A small image classifier, trained from scratch: arch pvt.
Rows from block 5 of a small image classifier, named by matrix and row number. Rows with one number belong to one neuron. Each number is 128 + 24 x the weight over its row's rms, rounded and kept within 0 to 255. All counts start at 0. Numbers have three digits each.
Before each neuron's rows are labels from the 100 images, of 14976, where the neuron reaches its largest size: "strongest on" is what is common among them; "patch colour" is the nearest of a few named colours to the mean colour under the peak. Only what is clearly more common there than usual is listed. The data: stained colorectal tissue patches (NCT-CRC-HE-100K).
# gate: MLP gate (model.blocks.5.mlp.gate.weight, 512x128), inputs 0-63
# fc1: MLP up (model.blocks.5.mlp.fc1.weight, 512x128), inputs 0-63
# fc2: MLP down (model.blocks.5.mlp.fc2.weight, 128x512, transposed), outputs 0-63

strongest on: tissue: debris
patch colour: brown
gate.199:119104105124167110131139140186130194153112161128108114135110102107179127128120123125112110117142122110167150140102139144139138116156160127095149123081111125087090125111101109116133135093154148
fc1.199:113068125117148085155154150158133165140157144106116097142120092087138133102130143118097099105152124120157133159095120152159144115198155136093149110110126094151092122130108088101127162101142150
fc2.199:127130092112150170116097110133139156096137167116157119127140161135137124137124152181136081155108123135104157151135066093100153082148100162128139155125175108149159126104137105077140096106091129

strongest on: tissue: cancer-associated stroma; tissue: normal colon mucosa
patch colour: pink
gate.273:095148133131082152118174118110141127162105125126088119164131088123130092121139121113156105144107111109142088116146137126154127144092184102161142097155121124127126131131142169116124091152128188
fc1.273:132142144145102169102135134132138158166122138155110111119131149131109093112114122119142121143096118106118124098150090099144141094101156102110165116143129108154148140116146123092148094143126142
fc2.273:115145114109159138094100139127162149072089133124168100206134127131162130139144107129137130158156130152104116155121110130097125096091090104097111109147145120118126155132119111110160069098134133

strongest on: tissue: cancer-associated stroma
patch colour: pink
gate.330:141154107076186157088126078129154141096126136128155128110098119133153106128142122099081135160120131131130131151140161131106149146101084124109160136146099125150158140174171113079163121118137112
fc1.330:137145150141111162127120139127126164137112161203115153131120143126134074105127122149138121105075102146102099095132106141151114088124146106115142148153084159094157139075108093135126134122130110
fc2.330:120128101131133183113132152131113182136129123136133059145113140165142116126086111133147098102124122143116146126126109100131148091115163147105160111119127122126168136080109100134141115098130141

strongest on: tissue: debris; tissue: cancer-associated stroma
patch colour: grey
gate.394:117126083118123157131139102110134086076145132124175171103093118169118156139088140069112112165088146151134146092175106154145127124140106087162121114114109126131124084133140122110101127074099121
fc1.394:102132136147172152137079149147144146122137148081149100110136112143112114133169112134149128152130111097168160143149105113065157124111112124146132107112110108116135123107124153086097147150142103
fc2.394:160106157136140102135138102115099116144165093172118144119114142123129084118122161130114141114082141160130120117166142112135113098118113163129113166156076132137147122115136131173124194120154127

strongest on: tissue: debris; tissue: mucus
patch colour: grey
gate.311:104107115101143148159151138159101136102168148124131147137109110113150108105094148127093147110089157146147161132098155152150134134129138110128109136065102124121119124091069102129072134092137164
fc1.311:107110101134126096125128102126115171133108129110177133156145132121158109180119092116131106154118177102190162125148142143081114108160119119126078136129147108099128127137097129103127113133178153
fc2.311:118083096133106114121142127118121088161134097099125165119120119154123145175157084122122118157135156102165119098192128143097122138137144119192073131135117134120125106163139169142082137153149133

strongest on: tissue: smooth muscle
patch colour: pink
gate.289:126112105133127145101118084110161104124107153100144136139142145155140136195142109125116123144106147123149131116201062115068103129151092137176105157168140118101127106125158120106132100137096138
fc1.289:117125164107140130133105151139134130134114156145124175108119153161132126099157162156098088137136119136139167123099125133144158096125148142114146105150126127133141134090126116111114156100148102
fc2.289:148123162143120142160154130146135116129152128122100126086118108114108137093081179112121119105113108142125157131095131120176138124141153157121169143113105135130128127099140121133117182112125112

strongest on: tissue: cancer-associated stroma
patch colour: pink
gate.413:133098097091140154099107129139153151107120172139142134154100141171165123173141093089140133128126120172143142147158108141078125098096116100114112135113104135085153142114150107107140122064134110
fc1.413:133127123120122111099112133138149084184133135143081143129146148164074143144142115140119139093121120133088112122159130156131099104131146129144169136152128142130167144133185124139150130160061096
fc2.413:128144116078163137132080148149163151079101152138143150144093127098135133137134136142146156102126137170114140154100122152100116111112125099086109156107121108137123157135135117139153127066113120

strongest on: tissue: debris; tissue: lymphocytes
patch colour: grey; brown
gate.100:137134102123094179119132107107127134123140132113160120106061154125130143157100081094131144117145143116145131103154111102087184117109146113173123148123132160128120078141133122106133111129144124
fc1.100:112101143101135099124067114116102134167138110167126183126133154131101158156158091157114126169128176110151201101159111120100107122140123106135099132122131111133152122129133113134110123155130128
fc2.100:112132124118096124150140116138098153140103127124117135132142122104147127123128101102109130088136137093175148077093155127160154146137147109123145096086169143123114101109082115088119099145168135

strongest on: tissue: tumour epithelium
patch colour: grey
gate.450:075073159139128114151133161166116157161135152097100108169158141142136110119131145145116121137112115133135150084111113133135133092137166131112120113117166077133167137064104145125118133135119141
fc1.450:143139105132090119101149124096150125134124113141145113128140145123151094140149097102152105116074107136136110132177140117112113133090112102119128128168107146126148143149136105178176097139169146
fc2.450:136137136122115092145131114130096133144091115162128103109141102143129134120122110084097151108122139123169151145113186157130111141109141110098153109121066170070121133118100124158135136142164141

strongest on: tissue: adipose tissue
patch colour: pink
gate.152:155120112135128146095120157132099181137166129133115105155105156110129142159124128137163113103139099125104100122116155092135142108124129101099115126077112133125141137150114100124168148083117115
fc1.152:144118140139093109137118180124165119122117164130148108113125130119124138121185124153146078155168111088128104133104115134148147161117098125150124115143123095149064109176159148085131121142140119
fc2.152:096085143154092115151136126130139105195126096133072145097168140134092161123133145135152135170121114107134159079154117125138103087097178120150139131130171145163128137102129158171126099181118145

strongest on: tissue: smooth muscle
patch colour: pink
gate.459:084072124126146121122146129116114122112127084115154128145091107156144107124102146113144102145130136133138114139118137136129125145163157154140073123114116115121147062124109139133123165148070181
fc1.459:127118176080115124141145100130152107126124084132105117080147121099144113108157148087107123121112091192147129116123157119147143147140117132116158121149125142196110123131126090123154093128135127
fc2.459:153107125138127099092118124109102122173130140126113135118165159164109142173154109132096082145138104077118122097167124100128124137149120151134140123160151147138147109157147112125153122176106101

strongest on: tissue: cancer-associated stroma
patch colour: pink
gate.131:127120117086151122122103105105147162133134137151141190098121131128150075160155127139101117105101139152155132106146150141084136101141099101126119127151088119140199136145142118115123155121159082
fc1.131:122117102131159142123122129116150172161148116143103119117135136101112132143146110174153131127142133137078071118149090111112129100147124119139123110164132112146137139122160132123164109171116103
fc2.131:176124132128172124079064142133139145112135148133130101117135155113094169159132151152143133132163085134064142171117129111113111108141096146095153172127136131152147141145177098119165136117071108

strongest on: tissue: cancer-associated stroma; tissue: mucus
patch colour: grey
gate.36:111086119077153144154126130154124111097157130144128152156111136120131150118148178122094147120091131153095148157144135157121124128121111110136070135089119150146137133140125127165098139108095147
fc1.36:135122159137155100168153122137124065124115120101117148083127117127138134108134121115105140120137128109148088112096117145136127204173138155143139114126150127108109107119114155118086158142139092
fc2.36:137095103104147123113092142117147110123164132096129161111076135141091140158161121155129138145148148143111115152158121140091121122150135111153075157116120114138114124170168142141119146098098116

strongest on: tissue: adipose tissue
patch colour: white
gate.460:099088124143141108137133143103113111139159095094108120161163117121114109120100122123125143133119147132117114110143124150136098161196151102150095131117182109110128114126119136154107139159076150
fc1.460:152146098132155166100163118123116117090181169117170133123114130119143113147136131103123090172076137124126109139151091064113152155143097152168138157137111101111123116141136100111135162104092123
fc2.460:123072097130130108111117183159117102144144108100111135146137136152126155128149109106102120140118103137120144081176139121130111132117162113140097110129120136159156130127119125146111151125142106

strongest on: tissue: cancer-associated stroma
patch colour: pink
gate.304:099104127118125130116173150162114140138183131132154129128117128122154138084123143125077119128121136142105156126144122139140125141136113151108149093087097146140133160122116070160095140115109123
fc1.304:117116146133155085147122178146115091143114171105120155131148149170149124121147093144076119119113145142116140119148111152139084149143151148117114113159132107087116112102106142145118138134126107
fc2.304:142125148096116127157157128146134111106086125143167144128107129139165071093152135131060111062117143137154135154119122145107145143140110137124116118152119163153140112125096109121141136158153124

strongest on: tissue: adipose tissue
patch colour: white
gate.184:117107086114128104105094157142109145143149152172153114146129119126125138135131138142154120111110099136124136159150134132102089106139119096119114117096124139110161142101126104168079123146109147
fc1.184:120131108087127125120072111126129168166125197124122143092151176147140133182149074141117101116110140104136137091160103121081119122122139125124180142129150116131159142106134105107146087139121102
fc2.184:142104146149173104116089180118093174157139157164122104111134163148109088147150102143113134093115097107113125109121137104134106153138144110065155099127112106139169142115122083146178143136098081

strongest on: tissue: debris
patch colour: grey
gate.233:131141123154120149146145136082106119126191175119134135127104169126079111109134147104129127112104085136097129110113117083159156107143119175140145135149116126112145092120164103116119188124063102
fc1.233:115129164101122090168150141149122111145129132121112159137134143118110137054163160103094111103148109134108153111065168148199152120128139169108144107140148120163133116133116090110134153126135125
fc2.233:143111148133147132123080129115153153147152167118120134108137182138078142147146165168133119119158091107094137115113107084128142104144119143112146144150184128175121116148159108110168130136068096

strongest on: tissue: debris
patch colour: pink
gate.443:145127132096114141094110130134156126082115140108122166199145132117145122155155107110073141134129122124135125148126143146117125131135079111142106147128144120129134129160137124116151144083136156
fc1.443:100186144141121144159126123105090131105123106136116140170127122123099116096136158122132132134149152091112118121054140133146152156127164148135132082085176174100104120113083147105118130128122129
fc2.443:155145151113129145141117127158156112132126123121094144081111136097074148127116153167157149093158111141120146140092114124151134118170146149138138171106164148154101118145163140104134146112103104

strongest on: tissue: smooth muscle
patch colour: grey
gate.13:099146085138125135111170134120093137152139083107114102154127134123114144100136146125129115175120121097126120088155152069196145155126168106134109091112124130148109104129102136146128115113126167
fc1.13:120139111163121109126161120118122135155152105128108097162143163106096125103157148157140114174148144091105132101154098067169144099134146138125136095127158123156099134141136123121173103132122176
fc2.13:091112133160096126143162163148119109176119100124082115132154108114123153101119110090156147117147112132123136052111162144175107139086170110131145132096114148113109134111118160152100124147167158

strongest on: tissue: cancer-associated stroma
patch colour: pink
gate.96:162146112130130118112098121090129153113101098100142080131099177168130162151107128146140133109169116118150114069098138096129175130129117113126114102172146151119134080149121132101170137103129083
fc1.96:117143110182074151137185120125105153165136167129117094137124112124120104122109138128152088173110142095141145118139138122135135128088151130145151105103131118088087121125127177110127086141131167
fc2.96:093136127089117113163130133158152118123124106117113149140079088096123128105123118134138182103166159169142122133100164189134119131129177074131102119091119139109088145152106155154109125097159145

strongest on: tissue: normal colon mucosa
patch colour: pink
gate.43:098132099128136136111113148137124139097096113106125135157141143155175173182099120069130106141110112160149156072150164125137114118079119118115126150120131117112139134111122169144112132066136120
fc1.43:123147095095142081153156111139159144148135116144108129128129102072143098105166100155125122132143121135114108117145153110086125116129103119114122124143064123140156150159138107141152112149162121
fc2.43:119131114098168149120132163166130162096110113099148109147125120098171113135117114114150146100138090148154131097097148119138142152139122103097123121086149104167131127115099102112122123096164129

strongest on: tissue: smooth muscle
patch colour: pink
gate.226:126147113142144156137171126103067119126167088151141117134091132123108120092096144075125145107110112147114131109105173077170141146111148149124114130109091168113156103093106116176107171119112126
fc1.226:124146091126126129093114113083109145142138110128141098151128128137094143169113130149181144157151159100150157160156124126098109107104114122163115139105126153117110143152165130152122127124113163
fc2.226:135116149131121130148172118152128094097137084093123138109109088106153130093091142102135147136128114147163142109111158144167135150125111131146120131098078139121112112123109146147081190124163133

strongest on: tissue: adipose tissue
patch colour: white
gate.424:160137133131162130108116125143124156072120143109180104156128152102130105146149130160131100145127124101133091129116096082138152126181090168125133152147170096161120119144118081081147142095136121
fc1.424:124122139122110063130126130127150088172084087157093153108135107150129132102128111111092146110146106133123120124145163178124085125112160125094138084155104169115147154120127137159143138160159107
fc2.424:118102118129142143122124166154136136136129120133119114136141137142136125101124148148139084121112086146100138104145108096149112072129144143119125114138123133153166146089110110159133129149126134

strongest on: tissue: adipose tissue; tissue: cancer-associated stroma
patch colour: grey
gate.238:112076118137121117140145118118158120098140110073121135115111119136190112125129106124091074117133103148122098112151125134118132145171100180140113151151132118127116126124142145153109170117146116
fc1.238:120132162128111153186145147114095104133157195146156148121140102101100089114132156129133118116043149116165135179131084164109121143145159120153113111119109104127098120095100135116102119140119132
fc2.238:115143103121093146136178125146135101101107079095144128133092077111181144116083094082145147118141151151170098107142150166127146141099141092160100115110084140109094116135105163133085104116189142

strongest on: tissue: smooth muscle
patch colour: grey
gate.480:133117116129153171114177111120120129142147120096101132103121175123096130126096123155117134155122169121102099118151106104146149152132135156139108169124113115160128105131146102148121112121104164
fc1.480:101112081144098122106158095118089144148147141111131134147125136117127124150142103123098124165099178066137107086161129127109133129111127127171097119122136122105131111149122128143110105144125159
fc2.480:115132090114116123118125114101127120113111132127166147181135144156153114150159121133099113154125146114131083120162110121096144119134105116157092089156155121142136102134095123117143083133129107

strongest on: tissue: normal colon mucosa
patch colour: pink
gate.471:114104063147102118118130128157120170141145118129133076143133091092133173136110125112157083169138145108151174125166127100118138102092141136147140122087130116114104149131128150135099105097153153
fc1.471:130113121131128110120129128075123116114140103112175112100120105137098126133129163169140096168134136098151109131129116115125164139156133142165097070134134134177133079144104119103115132150099135
fc2.471:117116080109114122141114143142130148166117127115124134116123135093137123152157069134139128141153129103168116064135138104127151164113151090140104114103146120144110097129109144122113100135155128

strongest on: tissue: normal colon mucosa
patch colour: grey
gate.316:106134123115138109095097149146165157142095107093103137132125140139170126139125112109107127104168071154099125088122155119141132101119117115094140166137139119145151142140161140148154164095153105
fc1.316:159174162074116136127120119141123084128141170168148170115126169108079115100149168155134137123102129109112142161129121130146136152101125140141139108135138149181148127155141080105132121158101107
fc2.316:134155164145132084115114103100138105123119138160121135139172123132105144121164168105124128166138121114100149180135135136120100117093081149115155125160136132118128162152171133138161125155103129

strongest on: tissue: debris
patch colour: pink
gate.176:147149125156092167141151128146140125074164136142132113149070095120141143099106178080125157102134074144114144138094171128165164091101110129113142115140135166117113131155148156119130164084145091
fc1.176:128108186126127087147143139136143104166115142158093182123151144128144089104156112158121087115099122159093102109121130127148086155143142141131120117160116110141145160110132121143141145159107130
fc2.176:143158136152123108132146091092076111098141110121172135157140111126157142110111143103096141115158140091159170115110142135147144130117097141136129073134127155115122085141088123108116147162151090

strongest on: tissue: normal colon mucosa
patch colour: brown
gate.139:098123150097078141152140162133145138143101150148138175133115117166166102088126123113105128072118130158104120139121157193151130127134147101114095108099107130108154132112106122126103128134157152
fc1.139:129116108121144124132118123158124144104093132127165115080100100147148136114108123084097138132156144109144143132105151143135163147149111140124140134110115143099126091130098131075086156118150132
fc2.139:104154103146115095108119102103095108148077109169128105147162133158128149136142104089125094154112140113129161139176147125088090135095116148141129120152121151089145141124132134181132085171138172

strongest on: tissue: lymphocytes; tissue: normal colon mucosa
patch colour: brown
gate.171:095137085146135134121104136124137109119087091152143119176123098126134156153127105071136179171135137131143099137153129132097101131102150092135080083145113159080099122131130164155141089123132146
fc1.171:119101146143167144144135123088127130127110104110110144134132130159145097177139068135143108130123127141144069125104094147099132158172156127160100147152107131109115115098111156133136149121136130
fc2.171:143138144152111076107125130105096109158133136141119156128153118123095140139145116090098134154142147095139142139140163147134096175098107117123140124130115127092121130175160140151121149171132140

strongest on: tissue: smooth muscle
patch colour: pink
gate.58:130129057131151125130171141138099155133176141141158102147104116114136112093106130140137138137127201092121127156144132103127150135132167142138105088121114106132146135118123129137107146132138126
fc1.58:112066143151105120139153142123112110121139128111159121133108109147114102141103159111149084119090095117154133121115122128157112152138125134148108123077132153115133077129094109151101145119083172
fc2.58:108101138127129139164134147154136108117151111141111124123105111131106114067108174143133138103096107173116167153117118135155106126135159141108128125119116150126150159093118122171126163109105139

strongest on: tissue: mucus
patch colour: pink
gate.500:151132155111105098114127173156119109124126134180146127108113104090133135070114161100117166077116093148115154142104169143161102153132098121068146120132116120128162146144134067166117155146111105
fc1.500:142123113122127162128147110124116160154159143140093111091125169164109151110104178126145097092098108139124169111130135089154152090136127151110147167120098137147156132091142100137134168103104098
fc2.500:114145115128148171132128111119148145087145143131149089139127135136152112101105175158145078139092118158090117163127080095120148081132107166120148130152139106137140140085120105109139112095107131

strongest on: tissue: debris
patch colour: pink
gate.6:116091092086159127100138163151125168137151158147121100137133123117168095123149140121107080108097112161123113152162126126127114125131125147093146126104100099144173150113137091150115130116120152
fc1.6:103115119153126123127141135126104136131138104120136075118153093155135139097097133091083139135137117136116145111106153123163135121123127151107169116103160108102140125072107126135074121149131145
fc2.6:080096154178110132153167141140113140177148132135082106114158122143129116104104136113134120118120082107129134081113129101191146141099150153118172105117121117123134130081117139135123141153125152

strongest on: tissue: cancer-associated stroma
patch colour: pink
gate.501:088104123091125138109163128137138122146135120116110103101135123137157096095129126132105103088091123163151126137150183133118119163116146144119138116127126094149154164121136135151091089148138163
fc1.501:123145107151120139129148165146118150122158144146125106128151121116165116110103145126125107119114107148099151109113127126166115102108131119068164147092108122103138141067107107151104137109152149
fc2.501:096126122145101167176147135139135145157142134147078103106131128143107122098087160137160111108106095140108153106111108103175140112111179151124169138109132141126118136074130143135134127109106154

strongest on: tissue: lymphocytes; tissue: tumour epithelium
patch colour: grey
gate.287:126151120102129138143123086123150089058103095147156166128083146109142113127132118111112172120141119186131135119140081108112132114141116119132100146134107188141166105122133106153152120094140111
fc1.287:141150121095176149120102108188169126147104106134115111065137153122157164137112098104114175116149114144119127118147124117134146136148105121096199165150119156141121149131152095098164109108141065
fc2.287:128131112072148139136105147152162118111146126135131146124071134128105131125118136160171161110150150177109124174132116148111119112148157104140091146114133113144128163152151148142129135088101105

strongest on: tissue: tumour epithelium
patch colour: brown
gate.275:101073122135163104146084140154117134112141136106122108144108156131110167132127160128143114151173135123114165130106095126120145104136141162141104136081152114127116109123148138090100165091099128
fc1.275:064093134181097122156145126124134160167144090122079103152162109107123140096128146149166126162130110140122150092121141112153128078111153115109121110137146096143133146093117159131136130164136150
fc2.275:119151108146124122113153129116104122123088092139145084139127118136164122107075101080127128100127125135136115117130150118143126137114122130127130084148085145108177125102106116169119125155151126

strongest on: tissue: mucus
patch colour: pink
gate.418:128108136106119120117096166139113173151161161096116105139136139110074138109176160135141111122161087089121150109104137104153155119113113147124131126106156126171124128147143095130108204107096116
fc1.418:172154139111139145083098138126106143100157166116157094137127148132083136100147162130121129137159088094113150149107155076158158133103086159114172146131141137149138131166148070111124173109086107
fc2.418:158185160128120119114113102117135118095130134133139131139103126106104149119115147122123164132177142135100167204089141148135139121108105135121132137118166163132108121168156123087139111103104115

strongest on: tissue: lymphocytes
patch colour: brown
gate.209:136124140131136105108110103126141117088103095112129125151104130126113166131128141129139116134192123112133134116101111128125174099180123148165105088152174132137130097154135132081150168126148070
fc1.209:136137125097140092128118114141112138132121153152153130145133106125149141150142098114080149123137176101163148151116167182130114155113115092117154107112120138102102134151118105118122104111169140
fc2.209:120103151109137157139106132152161171143121189122108140090140151109118106162163128178145109134101114123123121122106102117113137141154121139120155182112179090140111144122155122082140121103098144

strongest on: tissue: cancer-associated stroma; tissue: normal colon mucosa
patch colour: grey
gate.328:110115121153140133125176141152148141147140123124101097133120103108152093116091114113137115145105108170114088101160114122158111156117158117092159110107091092120123147122134116164111106103125180
fc1.328:173140123090149114147124102116143081092108112125126186103105133134138146148139107140124170108136129161140093163116176142109117180141094118153077161131086167119125112154133148160132155108128087
fc2.328:144098107114165126082105139143149133065122130090183131172128141125167140146163122142130093174142117146108128141146101109091132093143057137131094135142145098140149131140136111104136119107127103

strongest on: tissue: cancer-associated stroma; tissue: tumour epithelium
patch colour: brown
gate.452:092101096103072110145142118167125119131149129103146141121108097088161131092124123113090122113146144125164154089110147142129146123142140145139115121121142107102131115122114121120076142147161141
fc1.452:119111134100092109149131128159144116134118132075112142108141075122147118122128103130096152087168136118194114133109169184114128167133117097135121137129120110122100126133116149113073149140175120
fc2.452:108103107125128186153147122143146172130137170106132125086122163137140125127102134164149099133121107123123117093109078090149173143140139152132139143100145111138117109101127113073127130100094140

strongest on: tissue: debris
patch colour: pink
gate.484:132119118090155134132110165139143159101125148128116146187143109115140095147155130110117121117104112152122105181133172164133112118127087096101119167116113094142114151155137140127156173066130147
fc1.484:117178154148135135174137136116097135101108111116129123163128088118129117093132135106125134113153128101135119112042130151160137142131154152135136095110158158097116114098093153087105141129163100
fc2.484:102147150154111116136170102116096127117126102132145103187148099117174126089108131068108118137122127116163144105109155129160145123084131122125139060136116151106130127108075129115117118145179141