From a checkpoint of a small image classifier.
Data: 90422 training examples, 21.0 epochs.
Rows from block 5 of a small image classifier, named by matrix and row number. Rows with one number belong to one neuron. Each number is 50 + 10 x the weight over its row's rms, rounded and kept within 0 to 99. All counts start at 0. After the name is the row's rms in percent of the matrix's.
Before each neuron's rows are labels from the 100 images, of 14976, where the neuron reaches its largest size: "patch colour" is the nearest of a few named colours to the mean colour under the peak. Only what is clearly more common there than usual is listed. The data: stained colorectal tissue patches (NCT-CRC-HE-100K). In brackets: how many of the 100, against the usual share in percent.
# gate: MLP gate (model.blocks.5.mlp.gate.weight, 512x128), inputs 0-63
# fc1: MLP up (model.blocks.5.mlp.fc1.weight, 512x128), inputs 0-63
# fc2: MLP down (model.blocks.5.mlp.fc2.weight, 128x512, transposed), outputs 0-63

patch colour: pink (69 vs 39.1)
gate.188 114:37 39 46 53 54 42 60 65 42 35 45 63 65 61 34 61 38 37 57 49 43 31 46 32 50 51 52 58 63 61 48 45 54 52 56 52 44 55 56 29 43 50 46 48 63 52 58 39 47 49 42 34 60 64 47 45 58 60 58 46 49 61 45 60
fc1.188 107:65 46 41 60 55 52 47 53 48 44 49 43 54 57 45 39 53 61 27 46 60 59 49 54 66 38 56 56 42 28 55 46 54 33 65 43 43 52 43 33 54 57 58 72 43 61 58 65 47 47 46 41 54 51 41 49 50 42 53 47 64 42 43 33
fc2.188 106:47 49 50 26 54 46 52 35 52 64 53 57 46 44 52 53 57 61 51 46 42 30 52 43 54 65 43 50 52 68 43 51 50 56 65 57 48 42 66 59 41 48 58 54 49 24 41 37 44 33 63 49 64 45 52 62 42 47 46 51 39 51 61 47

patch colour: pink (91 vs 39.1)
gate.237 101:59 52 44 50 27 41 50 45 50 29 45 45 39 60 58 69 80 46 75 25 51 48 48 54 49 62 63 46 57 57 41 58 51 39 51 46 65 39 61 50 47 57 42 34 51 43 56 27 24 52 58 62 46 42 29 67 51 48 42 56 48 47 47 48
fc1.237 105:29 43 44 51 41 56 53 62 35 62 44 52 54 55 44 46 41 56 53 57 32 54 37 59 43 43 71 56 50 59 68 47 61 46 61 64 55 56 51 73 47 53 29 49 61 53 61 43 45 43 57 50 48 51 50 41 50 57 42 30 47 49 55 68
fc2.237 096:52 36 52 42 46 61 55 42 67 67 66 58 72 33 59 59 28 57 38 62 49 45 48 33 55 56 43 56 67 50 43 26 29 51 49 40 32 57 51 52 51 36 63 40 64 36 41 57 73 49 43 37 54 53 71 43 57 58 65 54 51 60 49 58

patch colour: pink (97 vs 39.1)
gate.170 113:34 41 50 47 58 38 62 60 67 38 39 44 53 56 54 42 58 39 56 52 43 49 45 49 37 49 51 26 25 57 32 66 51 53 42 50 48 41 50 56 60 46 49 49 57 63 43 51 47 54 48 42 54 50 39 39 52 39 59 39 53 56 32 61
fc1.170 119:48 47 46 48 51 43 47 44 68 37 33 53 56 57 65 45 64 31 58 53 42 56 43 51 65 51 56 53 38 52 31 51 68 30 66 55 76 47 48 74 43 49 52 51 53 35 44 49 48 35 51 33 63 45 31 51 36 40 42 40 51 49 42 64
fc2.170 145:44 35 48 53 51 41 46 51 67 62 55 40 56 54 37 42 40 54 45 43 33 38 45 60 52 52 39 43 59 56 55 51 57 65 51 47 49 61 63 68 48 30 54 47 56 38 53 42 63 38 31 43 41 46 66 60 60 63 72 34 65 48 54 64

patch colour: pink (65 vs 39.1)
gate.52 099:42 23 45 53 56 46 62 36 56 61 37 50 49 63 40 41 53 52 56 55 50 40 41 67 52 46 63 35 55 67 55 52 50 46 54 74 56 49 44 49 46 42 48 60 55 47 50 35 51 17 65 57 53 45 49 42 37 55 49 34 62 40 39 52
fc1.52 095:32 44 44 55 50 54 54 52 49 64 58 75 57 42 44 54 43 36 70 62 28 38 54 49 50 46 48 44 55 43 62 51 42 56 49 60 44 51 57 47 54 52 28 40 50 38 39 61 38 47 58 46 47 51 57 38 41 47 40 54 29 60 67 65
fc2.52 089:55 61 61 55 48 43 53 62 47 49 34 46 50 36 34 62 49 41 46 52 48 47 57 53 36 40 43 31 52 59 28 52 43 47 62 53 46 43 63 51 62 53 63 49 53 52 47 56 31 52 35 71 47 59 49 44 38 44 60 51 59 62 65 50

patch colour: pink (97 vs 39.1)
gate.208 096:65 53 53 38 44 56 49 33 32 38 54 63 35 54 50 45 61 55 62 49 63 40 45 55 57 54 55 58 39 69 47 65 64 34 50 56 63 39 45 51 42 63 41 56 39 39 56 49 50 49 63 52 58 35 46 69 54 35 38 56 53 35 46 41
fc1.208 105:51 63 63 45 33 53 69 49 48 52 49 40 58 62 56 50 42 60 58 65 53 30 24 42 40 63 73 66 55 46 59 49 52 38 43 62 61 41 48 52 58 48 57 37 59 52 60 45 42 32 58 54 62 35 48 56 43 58 45 49 39 62 44 66
fc2.208 093:53 36 35 57 61 53 43 48 64 42 42 54 46 58 51 47 57 41 47 49 48 62 62 46 56 31 43 41 54 47 46 32 48 56 54 30 52 61 50 48 43 48 68 49 47 49 42 44 53 55 06 36 41 62 55 44 49 51 68 42 75 41 48 49

patch colour: pink (81 vs 39.1)
gate.467 104:57 43 59 51 49 37 41 36 46 42 62 41 24 51 41 51 55 54 78 54 44 47 55 56 56 64 49 50 56 52 52 72 46 48 50 40 55 42 44 58 35 56 43 62 30 48 64 31 29 65 69 52 49 48 49 68 53 54 34 59 61 48 63 38
fc1.467 106:35 60 46 48 49 45 50 60 42 57 39 55 53 47 53 53 53 56 69 57 34 48 54 47 44 58 41 45 34 51 63 48 65 34 62 58 53 43 71 64 53 41 64 40 57 39 45 58 30 44 51 48 39 47 52 48 39 42 44 46 38 45 65 68
fc2.467 119:48 46 61 39 56 68 60 40 58 63 68 67 56 50 68 52 38 51 27 42 55 38 38 46 54 49 49 69 64 54 44 49 44 57 44 41 53 37 45 49 46 52 54 56 62 49 41 63 72 38 59 42 54 39 60 45 62 53 46 54 49 33 39 51

patch colour: brown (32 vs 11.6)
gate.147 121:59 62 44 56 37 43 42 45 54 41 43 54 41 45 26 43 62 28 51 38 52 52 43 58 42 41 48 59 50 49 51 68 53 40 42 31 46 34 60 43 73 69 51 52 58 58 43 53 40 50 55 60 54 44 29 60 29 50 46 62 49 50 48 44
fc1.147 117:39 44 48 78 55 45 41 47 52 38 28 62 60 63 53 41 48 43 59 60 40 68 48 62 58 48 55 38 40 54 51 51 39 41 64 65 41 55 66 48 52 54 29 51 50 47 51 55 39 55 45 42 34 57 50 39 54 55 45 38 67 50 56 36
fc2.147 112:56 28 49 49 61 55 47 48 68 67 51 51 57 65 49 37 36 56 31 49 43 34 51 49 53 51 50 52 56 42 50 42 30 51 53 51 42 51 55 51 58 46 62 54 50 52 46 51 74 33 29 32 51 53 57 52 64 54 53 35 90 47 54 52